config.yaml
arch: "vit"
model: "image classifier"
dataset: "microscope photos of single blood and bone marrow cells"
train_examples: 194171
image_size: 32
crop_scale_min: 1
horizontal_flip: true
rotation_deg: 5
targets: ["cell type", "smear"]
num_classes: [17, 2]
norm: "layernorm"
norm_position: "pre"
activation: "relu"
mlp_ratio: 2
head_dim: 32
fused_qkv: true
bias: "none"
qk_norm: false
parallel_block: false
inner_norm: false
patch_size: [2, 2]
layers: 12
width: 192
positions: "rope"
pooling: "mean"
label_smoothing: 0.1
loss: "cross_entropy"
init: "torch_default"
residual_init: "zero_last"
optimizer: "muon"
muon_scale: "match_rms_adamw"
lr: 0.0019
momentum: 0.95
nesterov: true
orthogonalizer: "newton_schulz_5"
adamw_lr_other_params: 0.0029
adaptive_grad_clip: 0.02
steps: 10500
batch_size: 192
epochs: 10.4
lr_schedule: "cosine"
final_lr_fraction: 0
warmup_steps: 210
weight_decay: 0.2
adamw_weight_decay_other_params: 0
Rows from block 4 of a small image classifier, named by matrix and row number. Rows with one number belong to one neuron. Each number is 500 + 50 x the weight over its row's rms, rounded and kept within 0 to 999. All counts start at 0. Numbers have three digits each.
After each neuron's rows are labels from the 100 images, of 14976, where the neuron reaches its highest value: "top examples" is what is common among them. Only what is clearly more common there than usual is listed. The data: microscope photos of single blood and bone marrow cells.
# fc1: MLP up (model.blocks.4.mlp.fc1.weight, 384x192), inputs 96-191
# fc2: MLP down (model.blocks.4.mlp.fc2.weight, 192x384, transposed), outputs 96-191

fc1.278:562345529501463543529549499454471489461415520536518366543420451524513526479437475489445516569493472524494555415550536560465601614480526401551486509515538477466533465473515494517443524594488453419416496530553511406515529408575468508424463516475578530552491389448476493547492561486496491402
fc2.278:579523392505405556576495493491501499497583495474504525450533538610502578459474514424569533484444562553413441437562506462548449438512485467516588522495448498617497530469461518583505441556406464523518525471543469522478461496473523584484403368478576451450524537428492478447416585556559397515
top examples: cell type: segmented neutrophil; smear: peripheral blood

fc1.77:541426441420459507507523503504512514529510469517543507503472479540469447598585566576502482440401556480514518443568401528503465462456656474533508496492383500460500475449429478464532504555524455537507446508481533506530508558498542520643560594498505554488470412496511437471579464453496550475
fc2.77:502548553571480515469489446526506490543469483469511581451483430572434553486482581427520518426501492548552505541544510536498532487528436544511492564451498482516501624419479495507443566454545556535510500482519358421519516496512441470467496430481521454404477543513466590533422545512536429483
top examples: cell type: artefact

fc1.45:465428478446395511435482490528487514440497584458558496470489454520432469532579520499532494498513566506465510515552578517517542448506464580503529495474547458379608509501600410455480436535484430483463536405468482444406520502447466450455516568533501428446598536477546508438492505587505457469
fc2.45:544428479503567483512510537528465482502414495424629403433451528527543537534527501512524547552528457522529475490490526502500464449490427480496522523604520544551469455523426480551396646473485478519482421487509555455584492472455509410506534491426568504517507615494542515516535551443418548449
top examples: cell type: promyelocyte

fc1.214:476564492448576465577503537509556415476493514533529533518575557487351451480491417553562481548522498573445442477491504456414450438527543545544557432426548456511519460526495565443574538479492541558532473519582471450512506506469501426453480451538526408467504610515543390497481484483566530540
fc2.214:482510549411475573432542447520439555523509589603524395557413488432535504483532501457510436456598501435512551549538493447447432549444420540551540590535513533470473498508463536490447450495493594583530492492529512542494591483520495507514508555481489465494578507442480438580516499469436470538
top examples: cell type: promyelocyte

fc1.11:607425536505541540531336485511519514495528462503409548483446562551475412575559555593456547461483462439479468494533476473514638532516515567523425550545534494499409591507536468493425521528535533529451521494420424405587524409536498463473462479573467525578442473528476519464478533506495442446
fc2.11:564448441482470502509637590488460587530428572470527493536431473488531518457501448437489511481489558443503447569522531478397446557449538483466540461481496606516512532529479485409551454520512372502519532507542468606452487574529374455515492516554542453450534469600520497469481527500478465580
top examples: cell type: artefact

fc1.358:531435545434502567479601481428433517583481407453508534443475479441607461543516607503406472482507549535485489553505480392417583603492474529471489487452482546503520546443481472519511527551504522536518551460461515546529385569647423519538588444460471489445506486461484541567556523511536540523
fc2.358:432554502544460519460498524554506565480457489517425576542511447483519437527544469542473490487548494515540466449467442558498463495548479470511533499433434476513469515590528499553434559462366538520532456534531514429454504495529424558487480530567400551521578578425516499467399566465549513427
top examples: cell type: segmented neutrophil; smear: peripheral blood

fc1.256:467547445618547423507477406536516527571570489566471441456554489456427436504489526450560604578560508455441530521526460425452552540465453464594584476467566395477506437466493505420512498495410506527444476550461506547449561402418559504373470520425565489462460503490475536460434467477520564543
fc2.256:626473462472498649523488514512539513452523588474491447546499457531598437484518481496461506502538418502491500419354490541522475488468494495503463575528517472579514538595446541505451563492508545433471455473607544448521568569509556509608463498483423507483550500488495527521564436452533501489
top examples: cell type: blast

fc1.248:511601481565511463509479582504477463485524524449544476508484502437385444509475422534518539546541581429489501522556543450467484413534464486535536598488486480582563514575428465525456479494468412492483464577538521510548592462516556477549497428491517549389526506427561450522513511453474533519
fc2.248:516495480466517434515515552556527425490469449600471531517451454552382448462498391363520409466466492496449551444458444533550501498526463608452565562485440471515489529497518474535480542498476574562492483460569477533542462459488571539446509513551485491586562543466527416541518497560516493510
top examples: cell type: promyelocyte

fc1.332:516397492509541553480554512435584532487477570495491449480485487570468524539435490551507466515501610531455488519536481385554414501526470482440509487478521616454470505502417561550474409587439474485506503472575476475512480507542567532533439519489379462447476596492485562465498442546547643458
fc2.332:499422428452463403412539556560530472564454433519498516455585477519486536490598476405562541429476362400508529485412493607479594425533474478484453441492455543513506430570534485455562511404574576467521478461511509525519480429454475443531475508549583356487465478586580524459520556505429497525
top examples: cell type: segmented neutrophil

fc1.220:428487561456450511392504604553518533515458486508440500490498505516449497519488493479586489513486459537455510511526497445507432508566516537462524523436483538407511396375546508467459558445416456553495517451439499429507580533509496480448501385540485507493486501591504565494461554426494552509
fc2.220:536426473441533517456499497510531541462396449464420584518560480596607482512541468430464499512421460498470457430521527461470568538456461469559421436495508540574427555618489423522628461400574489511509532551475500483481476445561558560536477539477570462531561455442407492432533487486526559554
top examples: cell type: segmented neutrophil

fc1.134:539577470484552450501625505538499401535541444426429549419463494467491475553470545487494465539539494429497481544527509527514507451520549478488520493466543390538547491517398502419486545497475517538475437546510438518602529545578461434528448497483570440553465456464509429498510594552535502516
fc2.134:408484538607472477540496507526481474479461483533476524579539498513537511534486563457515481531525488604574476512473461489470527548507634479567466468481476532375462487473563435569513535491427503452542457486511471424465522433522613484451619460477422564432463516462431439583455480390496524568
top examples: cell type: segmented neutrophil; cell type: artefact

fc1.280:441494479351504549466489525430563588512505525507527512466507436522540404491536528479568440559522447506450352519539462423529597597521545436456449519537530538537496430452452486523438507468481407486514462513494494499507441502576478482544500469450551554654467602585564471475398483526443414564
fc2.280:555489477430485519616480436557460487488595504558474535487485536491435471453512477450575498587517528402511542557579549606536534562407420510437482462466608469420425458438537574534493498480474501482464512475485435551413499508501444477557407497474482461442594528506475554447437457470552464541
top examples: cell type: eosinophil

fc1.253:483417521516464503480480519557522527513441569483433499599557460454494382628433419504573392519481492515509558498474411496511492517468552545570472438534517414423504497605489452440500443521552552545510563524506491489550542536466428456423432497473472564527432538515412510533436535468574524587
fc2.253:505606523556544491528523529518595532433502619520539525521445455468524495559525567521532397410534525490417543508524556451479535473493516536527526407447457515434527529533597506542493465653509470496428464398508494357487516455547541481493512490463481452476558506541527507486583553488546459487
top examples: cell type: promyelocyte

fc1.116:527476357475527520530485484506478567535453499567561557553524504630540414457447535533436504555491527388462448423560456505575504490537423511640568482512531502452558567506458483467516514550529455535492474530611472564388499584542419519512507483462486478548452457505457440430445551585415390516
fc2.116:536545468496455494438479465477579560540554493482401571459455436481460515543575476469543484491504499555423528506518611502515541457371418513392422450491499456543519473491441549490524492531578558474547420456521500500565421505534560462487462422464563593481545469571578520517523514447550562496
top examples: cell type: eosinophil; smear: peripheral blood

fc1.300:540555576479536440541525466413506496486457452521506493528508462477498563575506377468519534532502484448409472521608462481439574518519519565638416485545508523598565535490454516475488473458473485494480402510449571530567529509499457506467403516530496419479487447593508528493508463607458496435
fc2.300:463408468515502551450582487488570462431374547453474529440506455504436467366443500518562498575475444517481575499547525438550484549491528456507539510436493496493464590501519432478558513489532541511468479527513503485433423544442468482533465585487538524513516540463468440441518474452598615461
top examples: cell type: artefact

fc1.380:442509555554458495500447478479433458439452512497567493576461506506515516501550506548475523471476392508428391490448513516539560496599482535512559545503546493455488468508547471501474385647500473547472394504522491502482605548424472473439505578579485522509511485470564493475613593528479580463
fc2.380:525450505455424477503462462545485488497450535564517483463528550514568479517385495475506588444515457582546521447500468526520526523564538567476480567504532468578537442494549603588443585560490555421561516556464520560473465496518481531504516459461490551449459409510560476548389586469542475511
top examples: cell type: promyelocyte

fc1.286:525452448604499461549468561474516540534451498520523505471538506427486459537523504576652516486491502550474431626380606519390548564488476508444599554502464424576504523517525512483424489479410555574533513505495450475405564437474436595413571411484442494507484446455514457541519579455467496610
fc2.286:463444490485561387442431446521435505600493474455543456494540499580521532540455535527346487421552529565572490527415481615416525504472443494466588532530503500456516541487524480455568508543506559536606467449583509609476558494523537459517508520442530519504573515494454459513460452421502506582
top examples: cell type: artefact

fc1.295:511476559516545460423547593556554435521451471489437512521474439489463516449432440543556496447543403481466495496486441449535503543494513423491486462414485471515505445536453463534509514533614498560536529427397490571574412443415511472480531501406476456475437530482575460403599528497463465524
fc2.295:551523519501437482417507477447610564385643460431429482439562437545514536421434455451432399558598459526538548490506396560531509503480494507606553475502501595500492483595469507524523575422532462491489492589461483447514534534524481491525425512513475475536511493508540526497498514556568505378
top examples: cell type: blast

fc1.297:480504578557443531526487435414498464429481546563532468488515508496432623530463458526520504505500523533506499627485518451591532437583541409464431519417497466441515413550465478521527535434541496507528480577571558496519495462503381440466551455573604576543581453489484565519462474431503423534
fc2.297:519466410419482476540492429598400442496444447417554480550480409563550466476533433462447477518511474569519549475498489525485519496460544615477523534563383499489598504469454475478423546520448511457490533497449481567503514550533540493473505523575465470493388580465467546518511491388530486555
top examples: cell type: plasma cell

fc1.217:517465609477443478442541477497609462525516568485499427526514404462462512512560463432472447490409456591387510529473470559452517503499422528540553522594498506430496382443439513538544543547485605492494495497577512567406462529550546423433558519588521567499527542568551491501475535472468552454
fc2.217:531541477507507589462474459499480486518527449593466589463416485497481565456531526525450448535510500459479459552506425551490441412472514451540621508562425434468513495519440564479432493538480487491513453462532417501375557519511539472591492449527453374481523511489541569425516497536586520504
top examples: cell type: plasma cell

fc1.30:477516477552557446412460453598516485511512466561472469536516542554486502509480490495498484532473514460418534506551534489418554523399488493433557531542520343615434511499616559482448432455481508539568577535503514498474523466475510476516518454410409528459457486549568448433489445437470442492
fc2.30:505513554502492478542535492507562565515483545461493485546469482438444443577546497525431431446563482534622514538480531480589510511542492437595473538426546495421622435513529436439425515511453567468507501445426512384509434545506467553505372466357459427513472434540483393540529471539554560509
top examples: cell type: plasma cell

fc1.24:462518513560615471412468457443499386439423612492509499526441492493567450485490331515563502566460457546504519471552516417491542502416481493530495484497465496499470546551541580454480554471524512502481514453501521474548548404573556540483531549618501542546538575450534415508536517540544473526
fc2.24:532507383542582509535582395587495523517555542630389503543441473454501444465500516493552441434616549539426529586624521537446534475473538500479508454527491469434597527536528466490483514501547455573528529536527449486439416588465495483424474462447465537476438477471526510601510434533531516487
top examples: cell type: blast

fc1.21:495489525536497556444404530514496414558528559424494522565449467560499475513430492481617506484456508620535445450496576500412515468438463555444502423503587523568555552511416421465573451525523497558563566453580469466508544604426472544434471520545502521493515472527416422450530541509555544581
fc2.21:495458476499537480504503431651577514571540480439501498488547383511432564577555528498470476550472453493461517552534485575498430441440451529589490496542584535576539468484509455514387515572509569538495557554507528467430445411511545501494467512487461473491576526569429506488532523470440346451
top examples: cell type: promyelocyte

fc1.362:587497583540471486537475544485470462434597539510471533513567509467517536556463398575547476494501491480580444530493477478445461532458481497495524482536504437502485490545529484563518512589503399446529433496507534471483556432515500409439406424534556583459473582449527491518574557537591496492
fc2.362:461399551483439502464538508499503470513542405544423476463501566460511532505516549491482456480460603597508471540425434465562496448523470584492462530561558491481527462501464447468448504547396533508402477501487505497452495504498555444443531561448551553426505520492542540568473534538434483482
top examples: cell type: plasma cell

fc1.363:495485401520539495523579556481501434569441453537525510527532462530498423503453471461558428554350537549462480592482540611447554553428528558545456512549515510500442601497393502544425511521455631483480537453556501469438523495495517538536498381453515615471474482490501430560489509523427531614
fc2.363:493672564525440517504441471459496440445558513453431543575402576503483543524445520504470481433597481476470490416525487445576443497580506455516572587493507474537562448497408582531585429462445474416554544493523500479503435537551519539453604464589463455441430498542506452492532417499436533478
top examples: cell type: segmented neutrophil; smear: peripheral blood

fc1.156:654588454514568422520509570525589454527509465500548475512514537497407485506493496581504550447428388488489542568476416443488557578466564516484450429523453526511484505515472440417470464510560440491443471505481489574466504541590499394496512527523495575450529552519456427481380483428511435524
fc2.156:534498507423480504531483445455517572451541510444481498487507549483521461475663473399551492497465507443495531435534532492480438419542462532441419517614494446452561488426501598489543434463435499501536526453583503471502449416513439465564594497500527516500473425434617441422461522510549555499
top examples: cell type: blast