Weights of a small image classifier.
Data: trained on microscope photos of single blood and bone marrow cells, 194171 training examples, 10.4 epochs.
Rows from block 6 of a small image classifier, named by matrix and row number. Rows with one number belong to one neuron. Each number is 128 + 32 x the weight over its row's rms, rounded and kept within 0 to 255. All counts start at 0.
After each neuron's rows are labels from the 100 images, of 14976, where the neuron reaches its highest value: "strongest on" is what is common among them. Only what is clearly more common there than usual is listed. The data: microscope photos of single blood and bone marrow cells. In brackets: how many of the 100, against the usual share in percent.
# fc1: MLP up (model.blocks.6.mlp.fc1.weight, 384x192), inputs 0-95
# fc2: MLP down (model.blocks.6.mlp.fc2.weight, 192x384, transposed), outputs 0-95

fc1.379 [157 169  42 121 133 132  63 114 113 168 137 193 162  81 145 121  71 169 174 159 145 201 157  87 149 115 102  67 153 136 109 104 124 113 183 176 175 105  92 188  79 140 124 149 158  67 127  91 169 149 112  74 135  91 141 181 145 102  99 116 161 178 101 113 114 119  68  85  94 136 141 150 126 133 150 166 101 130 173 154  95  56 123 179 107 147 153 143 147  61 146 190 142 120 102 199]
fc2.379 [119  99 123 131  66 145 141  99 113 147 101  94 149 142 128  77  78 136 193  82  58 166 104 130 129 153 114 149 143  42 108 115 111 151 100  98 150 153 123  75 159 144 123 125  94 136 172  64  97 107 146 129 149 157 114  99 162 123 166 171 109 140 120 172 158  94  86 119 127 125 140 100 163  93 119 123  98 141  97  96 113 136 118  84 126 146 120 128 167 156 154 191 130 139 160 166]
strongest on: cell type: blast (26 vs 6.1)

fc1.17 [198 148  97 115 106 150 190 131 108 161  66  88 101 142 124 126 200  99  58  87 145 125 165 137 127 147 121 144 114  96 148  88 114 192  90 144 130 158  96  93 134 107 155 101 167  91  98 123 127 174 140 141 189 131 120 143 102 120 201 158 164 148  97  66 102 114 178 158 130 200 105 108 105 184 114  81 129 125 115  90 161 140 102 181 129 144 142 143 176  94 100 125 133  64 136 115]
fc2.17 [127 116 117 115  99 148  95  83 144 136 143 122 124 178 135 118  86 204 136 144  59 141 177  82 186 125  90 136 108 152  99 151  97  64 110  97 153 156 152  98 122 115 107  49 139 173 108  89 170 148 131 154 130  94 128  84 163 129 117 179 110  91 149 147 107 123 163  72 126 102 163 149 136  84 117 124 140 157 134 135 177  83  92 127 123  64  82 152 137 138 136 170  76 124 124 157]
strongest on: cell type: segmented neutrophil (44 vs 20)

fc1.321 [142 120  80 195  94 129 122 137 105  91 115  98 144 111 190 109 118 100 101  84 120 116 150 164 132 122 113  71 121 143 133 118 117 112 128 126 179 143  90  95 125 127 137 181 172 158 117 109  98 103 129 155  82 137  53 156 147 170 171  94 153 112 157 127 148 150 155 166 104 182 104  82 102  78  83 135 138 110 128 144  88 218  75 153 148 140  79 130 101  95 135  78  95 142 141 152]
fc2.321 [145  92 153 137  95 162 168  89 157 171 127 138 116 143 132 190  99 118 131 156 126 150  87 161  90 163 141  97 141 140 159 125 105 115 161 121  67  84 122 106  59 164  88 121 126 158  71 178 175 144 124 101 114 146  92 101 181 156 145 126 143 107 135  89 129 123 102  82 161 132 140  91 142 104 110 127  82 117 101 157 132 162 142 145 162  94 140  62 136 122  78 133 131 101 140 100]
strongest on: cell type: artefact (86 vs 9.8)

fc1.88 [139 123 157 159  90 117 100 130  60  97 143 111 127 130 141 120  85  85  78 176 104 162  85 155 148 124  79 118 163 157 140 157  94 147 130 131 121 109 143 107 118 127 151 101 105 156 149 172 183 109  33 150 185 136 144 118 139 153  89 121 119 109  79 103  53 131  73 168 104 100 171 122 175 111 121 115 113 175 174 114  89 158 121 154 165 141 150 158 144 125 110 128  91 178 171 169]
fc2.88 [122 174 156 180 170 163 124 163 148 111 110 144 101 138 121 159 125 130 158 104 149 112 178 147 125 141 161  75 108 114 129 133 143 175  83 105 106 114 172 138 111 159 109 157  99 117 120 125  79 111 170 161 135  53 131 120 134 108 140 146 120 166 105 116 142  96 138 137 145 162 152 129 106 144 103  81 116 170 111 100 123 137 159  78  86 179  75 194  83 140 118 130 107 135 116 131]
strongest on: cell type: plasma cell (38 vs 3.6); cell type: artefact (29 vs 9.8)

fc1.292 [104 118 176 158 129 139 166 116  96 146 153 121 179  69 162 170 100 141  74 102  89  94 141 117 126 109  82 143 150  65 137 148  87 123 125 166 208 107 136 121 162 165 158 175 150  86 112 197 136 112 173 150 139 177 148 134 104 102  95 165 143 195 142 154 152 126  97 135  78  64 142  70 128  98 161 148 176 114 138 115 142 108 115 134 112  70 162  95 117  44 146 192  89 170 123 177]
fc2.292 [116 133 144 117  80  86 136 148 126  64 101 113 154  76 175 137 175 119 159 156 117 207 155 121 149 158 140  85 121 144 149 168 144  91 117 141 145 113  92  63 147  97  82  83 156 133 142  75 218 134  70 135 140  85 121 119 165  94 104 135 118  89 219 135 147 106 150 170 132 174  71 102 148 149 127 136 142 121  78 115 145  79 139 175  56 145 136 138  75 122 147 139 179 164  94 133]
strongest on: cell type: blast (44 vs 6.1)

fc1.368 [144 117 126 156  68  65 119 119  93  89 162 163 216 113 117 139 143  44 136 124  47 131  70 144 123 165  67 144 115 110 136 125 194  61 170 100  76  80 137  51 177 118 117 190 128 154 119 148 157  95 121 127 108 115 140  96 103 104 130 142 178 133  72  97 150 137 109 179 128 126 167 122  80 112  64 144 125 139 141 130 122 140 162  95 123 171  94 160 131 168 155 160 161  82 157 191]
fc2.368 [150 152 150 127  90 119 134 156  79 135  75  93  53  88 110  79 181 132 114 119 146  60 161 172 162 102  83 150 160 102 115 145 140 133 135 166 141 114 116 161 113 216 124 114 155 136 158 139  58 138 105 119 113 167 128 106 189 153 123 115 122 127 169 122 116 108 132  71 118 163 120  71  86 154 148 117 129 173  81 127 164  74 142  86 157  66 181 103 172 131 126 132 162 171 177  92]
strongest on: cell type: segmented neutrophil (50 vs 20)

fc1.227 [110  89 200 114  49 124 129 149  37 186 120  86 101 107 171 164 175 127 139 160 127 155 142 139 144 135  77  89 119  66 128  95  96 110 140 128 184  63 128 121 104 144 104 141  86  83 153 159 119 155 134 166 119 121 135 135  94 111 148 112 126 164  98 128 105 121 109 132 170  78 141 147 123 169 140 127 126 177 133  79 119  86 112 138  78 135 125  87 164 121 166 163  73 103 132 194]
fc2.227 [125  95 143 135  97 120 120  84 127 155 101 190 101 146 105 122 135 202 123 125  73 154 165 139 134 108 118  95 139 115 153 138  97 114 141 110 123 157 111 161 110 123  97 149 175 102  95  92 143 124 116 108 120 137 152 147 119 149  94 131  89 119 107 127 134 175 118 169 154 126  98 137 113 176  64 168 129 116 109 139  95 164 160 152 197  91 138 155 109 132  99 173 180 140 119  36]
strongest on: cell type: blast (31 vs 6.1); cell type: artefact (27 vs 9.8)

fc1.345 [105 142 124 173 107 140 170 157 140 138 130 162 141  97 144 169  85 132 123 166 142 149 155 165 138 123  76 123 159 114 195 119 143 134 149 122 137 112  95 159 126 111 111 140  96  99 104 195 104 108 186 128  55 146 149 117  93 151 129 154  78 166 131 206  99  69  57 118 107 100  87  63 113 124 197 179 117 159 145 132 171 118  90 134 142 106 120 197 111 105  77 185  99 160  90 145]
fc2.345 [195 146 108  92 110  70 127  64 155 119 203 116 138  85 101  92 167 130 146 130  80  92 129 141  80 143  92 157 158 171 195 101  63  92  74 105 122  75 152 170 125  88 117 128 193 172  95 136 141 134  17 123 119 148 137 102 179 136 117 178 146 190 153 105 116 144  91 136 142 137 132 125 139 124  96 127 148 107 157 117 142  95 145 122 106 142 177 142  99 104 179 109 116 141 156 156]
strongest on: cell type: blast (31 vs 6.1); cell type: artefact (27 vs 9.8)

fc1.54 [158 117 115 153 112  85  94 116  73  90 190 183 150 152  89  98 143 140 163  73 107  99 137 174 191 138 173  91  92  69 124 137 121  86  91 139 119 126  97 100 162 129 124 157 128  48  74 129 114 114 121 104  70 114 112 125 152 201 153 131 118 113 128 116 129 138 127 103 160 112 156  92 114 151  87 121 125  70 181 167 133 122 163 101 128 115  56 107 130 165 148 170 154 112  96 153]
fc2.54 [165 179 163 131  93 145  87 128 108 125 195  98 129 142 127  75 127  94  95 134 112 124 141 114 109 199 169 141 114 175 118  79 115 115 177 107 169 152 158 189  51 138 130 173 168 106  98  91 130 105  83 105 120 150 135 120  76 143  83  89 124 140 142 130  87 159 104 111 110 134 169 141 138 145 126 176 136 175 118 113 128 106 143 110 173 163 175 151 111 146 106 137 110 142 167 100]
strongest on: cell type: artefact (29 vs 9.8)

fc1.153 [133 124 125 137  92 115 117 149 148 119 146  82 162  98 110  95 111 192  81 166 144 162 120 107 154  63 140 113 130 104 176 109 110 154 141 118  93 151 161  77 159  98 153  97 127 148 148 182 108  76 149 150 159 189 118  55  74 197 107  91 165 116  67 148 118 109  70 153 180 145 101 131 109 152 157 147  63  87 117 121 132 131  97 109 172 168 137 145 153 121  84 150  90 185 145  81]
fc2.153 [127 146 180 104 116  66 123  90 128 108  76 183 123 118 137  88 140 131 135 161 102 174 145 109 104 140 127 145 102  58  77  80  81 135 142  95 141 113 106 162 151 172  86  79 156 131 127  81 141  75  74 148 177 145 181 121 149  86 112 118 224 105 114 111 146  90 110 117  97 147 118 128  98 142 117  93 179 119 170 130 143 167 165 159 164 139  84 134 226 135 166  96 231 119 161 132]
strongest on: cell type: artefact (28 vs 9.8)

fc1.233 [121 164  47  94 137  92 121 177 194 103 175  87 107 187 165 143 140  90 130 150 153 129 120 107 125  99 145  52 170 108 158  56 170 130 177 139  85 113 147 151 137 176 117 119 124 142 136 101 130  94 143 133 180 137 144 117  44 148  72 134 178 104 109 127  97 141 121 156 171 143 168 110 114  65 159  78  84 142 113  48 142 188 105 136 117 105 135 169 157 159 101  94  97 132 139 149]
fc2.233 [153  78 145 144 111 158 167 122 128 130 113 138 143 147 110 133 150 113  98 144 143 118 216 107 161  68 120 149 145 196  99 162 136 176 159 182 117 186 173  89 146 126 118 134  95 150  69 172 114 120 108 167 172 106 143 134 138  88 128  63  94 113 202 170  71 107 130 126  93 127 104 109 107 149  92 118 144 123 142 109  42 139 151 147 134 182 168 118 139  99 149 151 125 104 101 183]
strongest on: cell type: plasma cell (55 vs 3.6)

fc1.185 [160 134  97 136 139 185  68 154  80 177 159  87 106 193  81 112 107 128  94  93 141  88 170 105 165  96 183 143 109  76 142 168 169 133 155 172 135 134 139  84 118 145  88 161 139 139 111 154  80 145 185 140 160  89  96 148 127 113  94  83 157 142 116 128 100 130 150 156 110 128 179 142 100  83 151 119  90  73 156 129 150 165  89 181 136  55 151 163 107 140 145 144 161 132  90 124]
fc2.185 [171  93 178 138  77 114 155 128  58 114 149 121 135 164  99 141 138 178 129 148  95 149 100 121 131 131 102  87 174 123 139 110 139 130 124 133 149 115  78  91 149  96 103 170  71 147 138 111 123 124 109 166 122 127 130 119  85  87 144 136 101  91 138  84  92 162 151 184 152 118  55 116  93 152 151  76  96 196 111 166 109  56 110 177 141 105 141 145  67 101 136 162 133 135 118 142]
strongest on: cell type: plasma cell (40 vs 3.6); cell type: promyelocyte (30 vs 6.4)

fc1.68 [119  93 162 171 132  96 120  89 139  95 125 159 182 152 161 129 147 126 119 183 133  99 138 135 147 101 131 168 193 150 119 123 107 154  96 147 156 157 105 121 148 119  81 137 124 152  97 144 137 101 203 167 104 198 108  87 116 141  59 241  56 149  91 157 159 138 103 118  90 135 108 122  73 100 142 113 124 126 110  82 123 140 135 157  90 118 139 100 119  89 150 101 114 122 160  92]
fc2.68 [149 111 150 127 129 128 155 134 118 156 127 114 143 168 147 104  85 166 141 132 115  93 105 136 140 138 118 146 183 152 100 140 137 195 133 102 122 183 120 136  99  92 105 137 138  85 151  94  82  75 110 105 131 146 103 173 126 111 113  83 175  70 167 175 104 130 150  87  93 116 106 168 146 131  72 167 133 132 111 153 186 129 159 142 138 151  80 196 139 108 127  74 143  98  98 143]
strongest on: cell type: segmented neutrophil (44 vs 20)

fc1.323 [ 72 132 134 127 101 103 135  96 133 222  72 153  80 103 140 159 127 113 127 103  73 131 101 129 146 126 198 115 151  69 140 149 116 148 167 134 138 143 158 142 132  89 141  99 157 163 146 150 130  48  88 125 144 114 128 143 139 137 161 143 139 147 180 140 111 147  94 103 125 102 110 106 132 167 124 128 147  80 119 149 111 156  95 120 112 108 127 109  67 152 135 221 156  65 176  69]
fc2.323 [156 120 164 128 140 134 131 122 171 150  94 136 134  81 129 144 140 135 181 132 109 122 124 126 140 140 147 136 172 153 124 138 109 150  68 177 148 187 162 105 106 173 157 123 109 216 151 133 141 164  95 167 128 123 148  85  50 112  72  95 131 114 112  79 165  92 152 125 104 163  95 117 121 148 117 135  67 127 117 171  99 115 166  80  89  73 119 215 147  87 210 167 110 134 162 116]
strongest on: cell type: artefact (30 vs 9.8)

fc1.25 [108 153 102 173 151 122 107 152 150  39 137 159 106 129 100 102 153  80 101 137 163  75  88  91 177 118 110 121 139  89 187 133 133 143 123 105 167 133 156  50  34 165 135  81 139 164 114 164 148 103 150 122 130 125 112 164 125 188 181 116 141 153 121 173  87 140 212 125 118  97 166  72  52 127 115 144 160 106  76 143  69 112 139 166 116  99 123 146 191 144 106  96 129 106 131 115]
fc2.25 [108 113 112 124 165 135 150  81 102 140 123 127 108  80 150 164 181 195 157 158 137 101 138 163 132 107  82 137 136 113 148  80 138  57  83 123  82 146 101 125 137 135  95  97 120 152 133 112 118  85 199 123 127 146 175 122  86  78 166 153  86 153 139 124 146 154 167 146 117 144 102 166 153 148  82 125 106 139 119 132 158  99  58  99 145  77 151 141 157 151 173 148 170 176  91 157]
strongest on: cell type: blast (28 vs 6.1)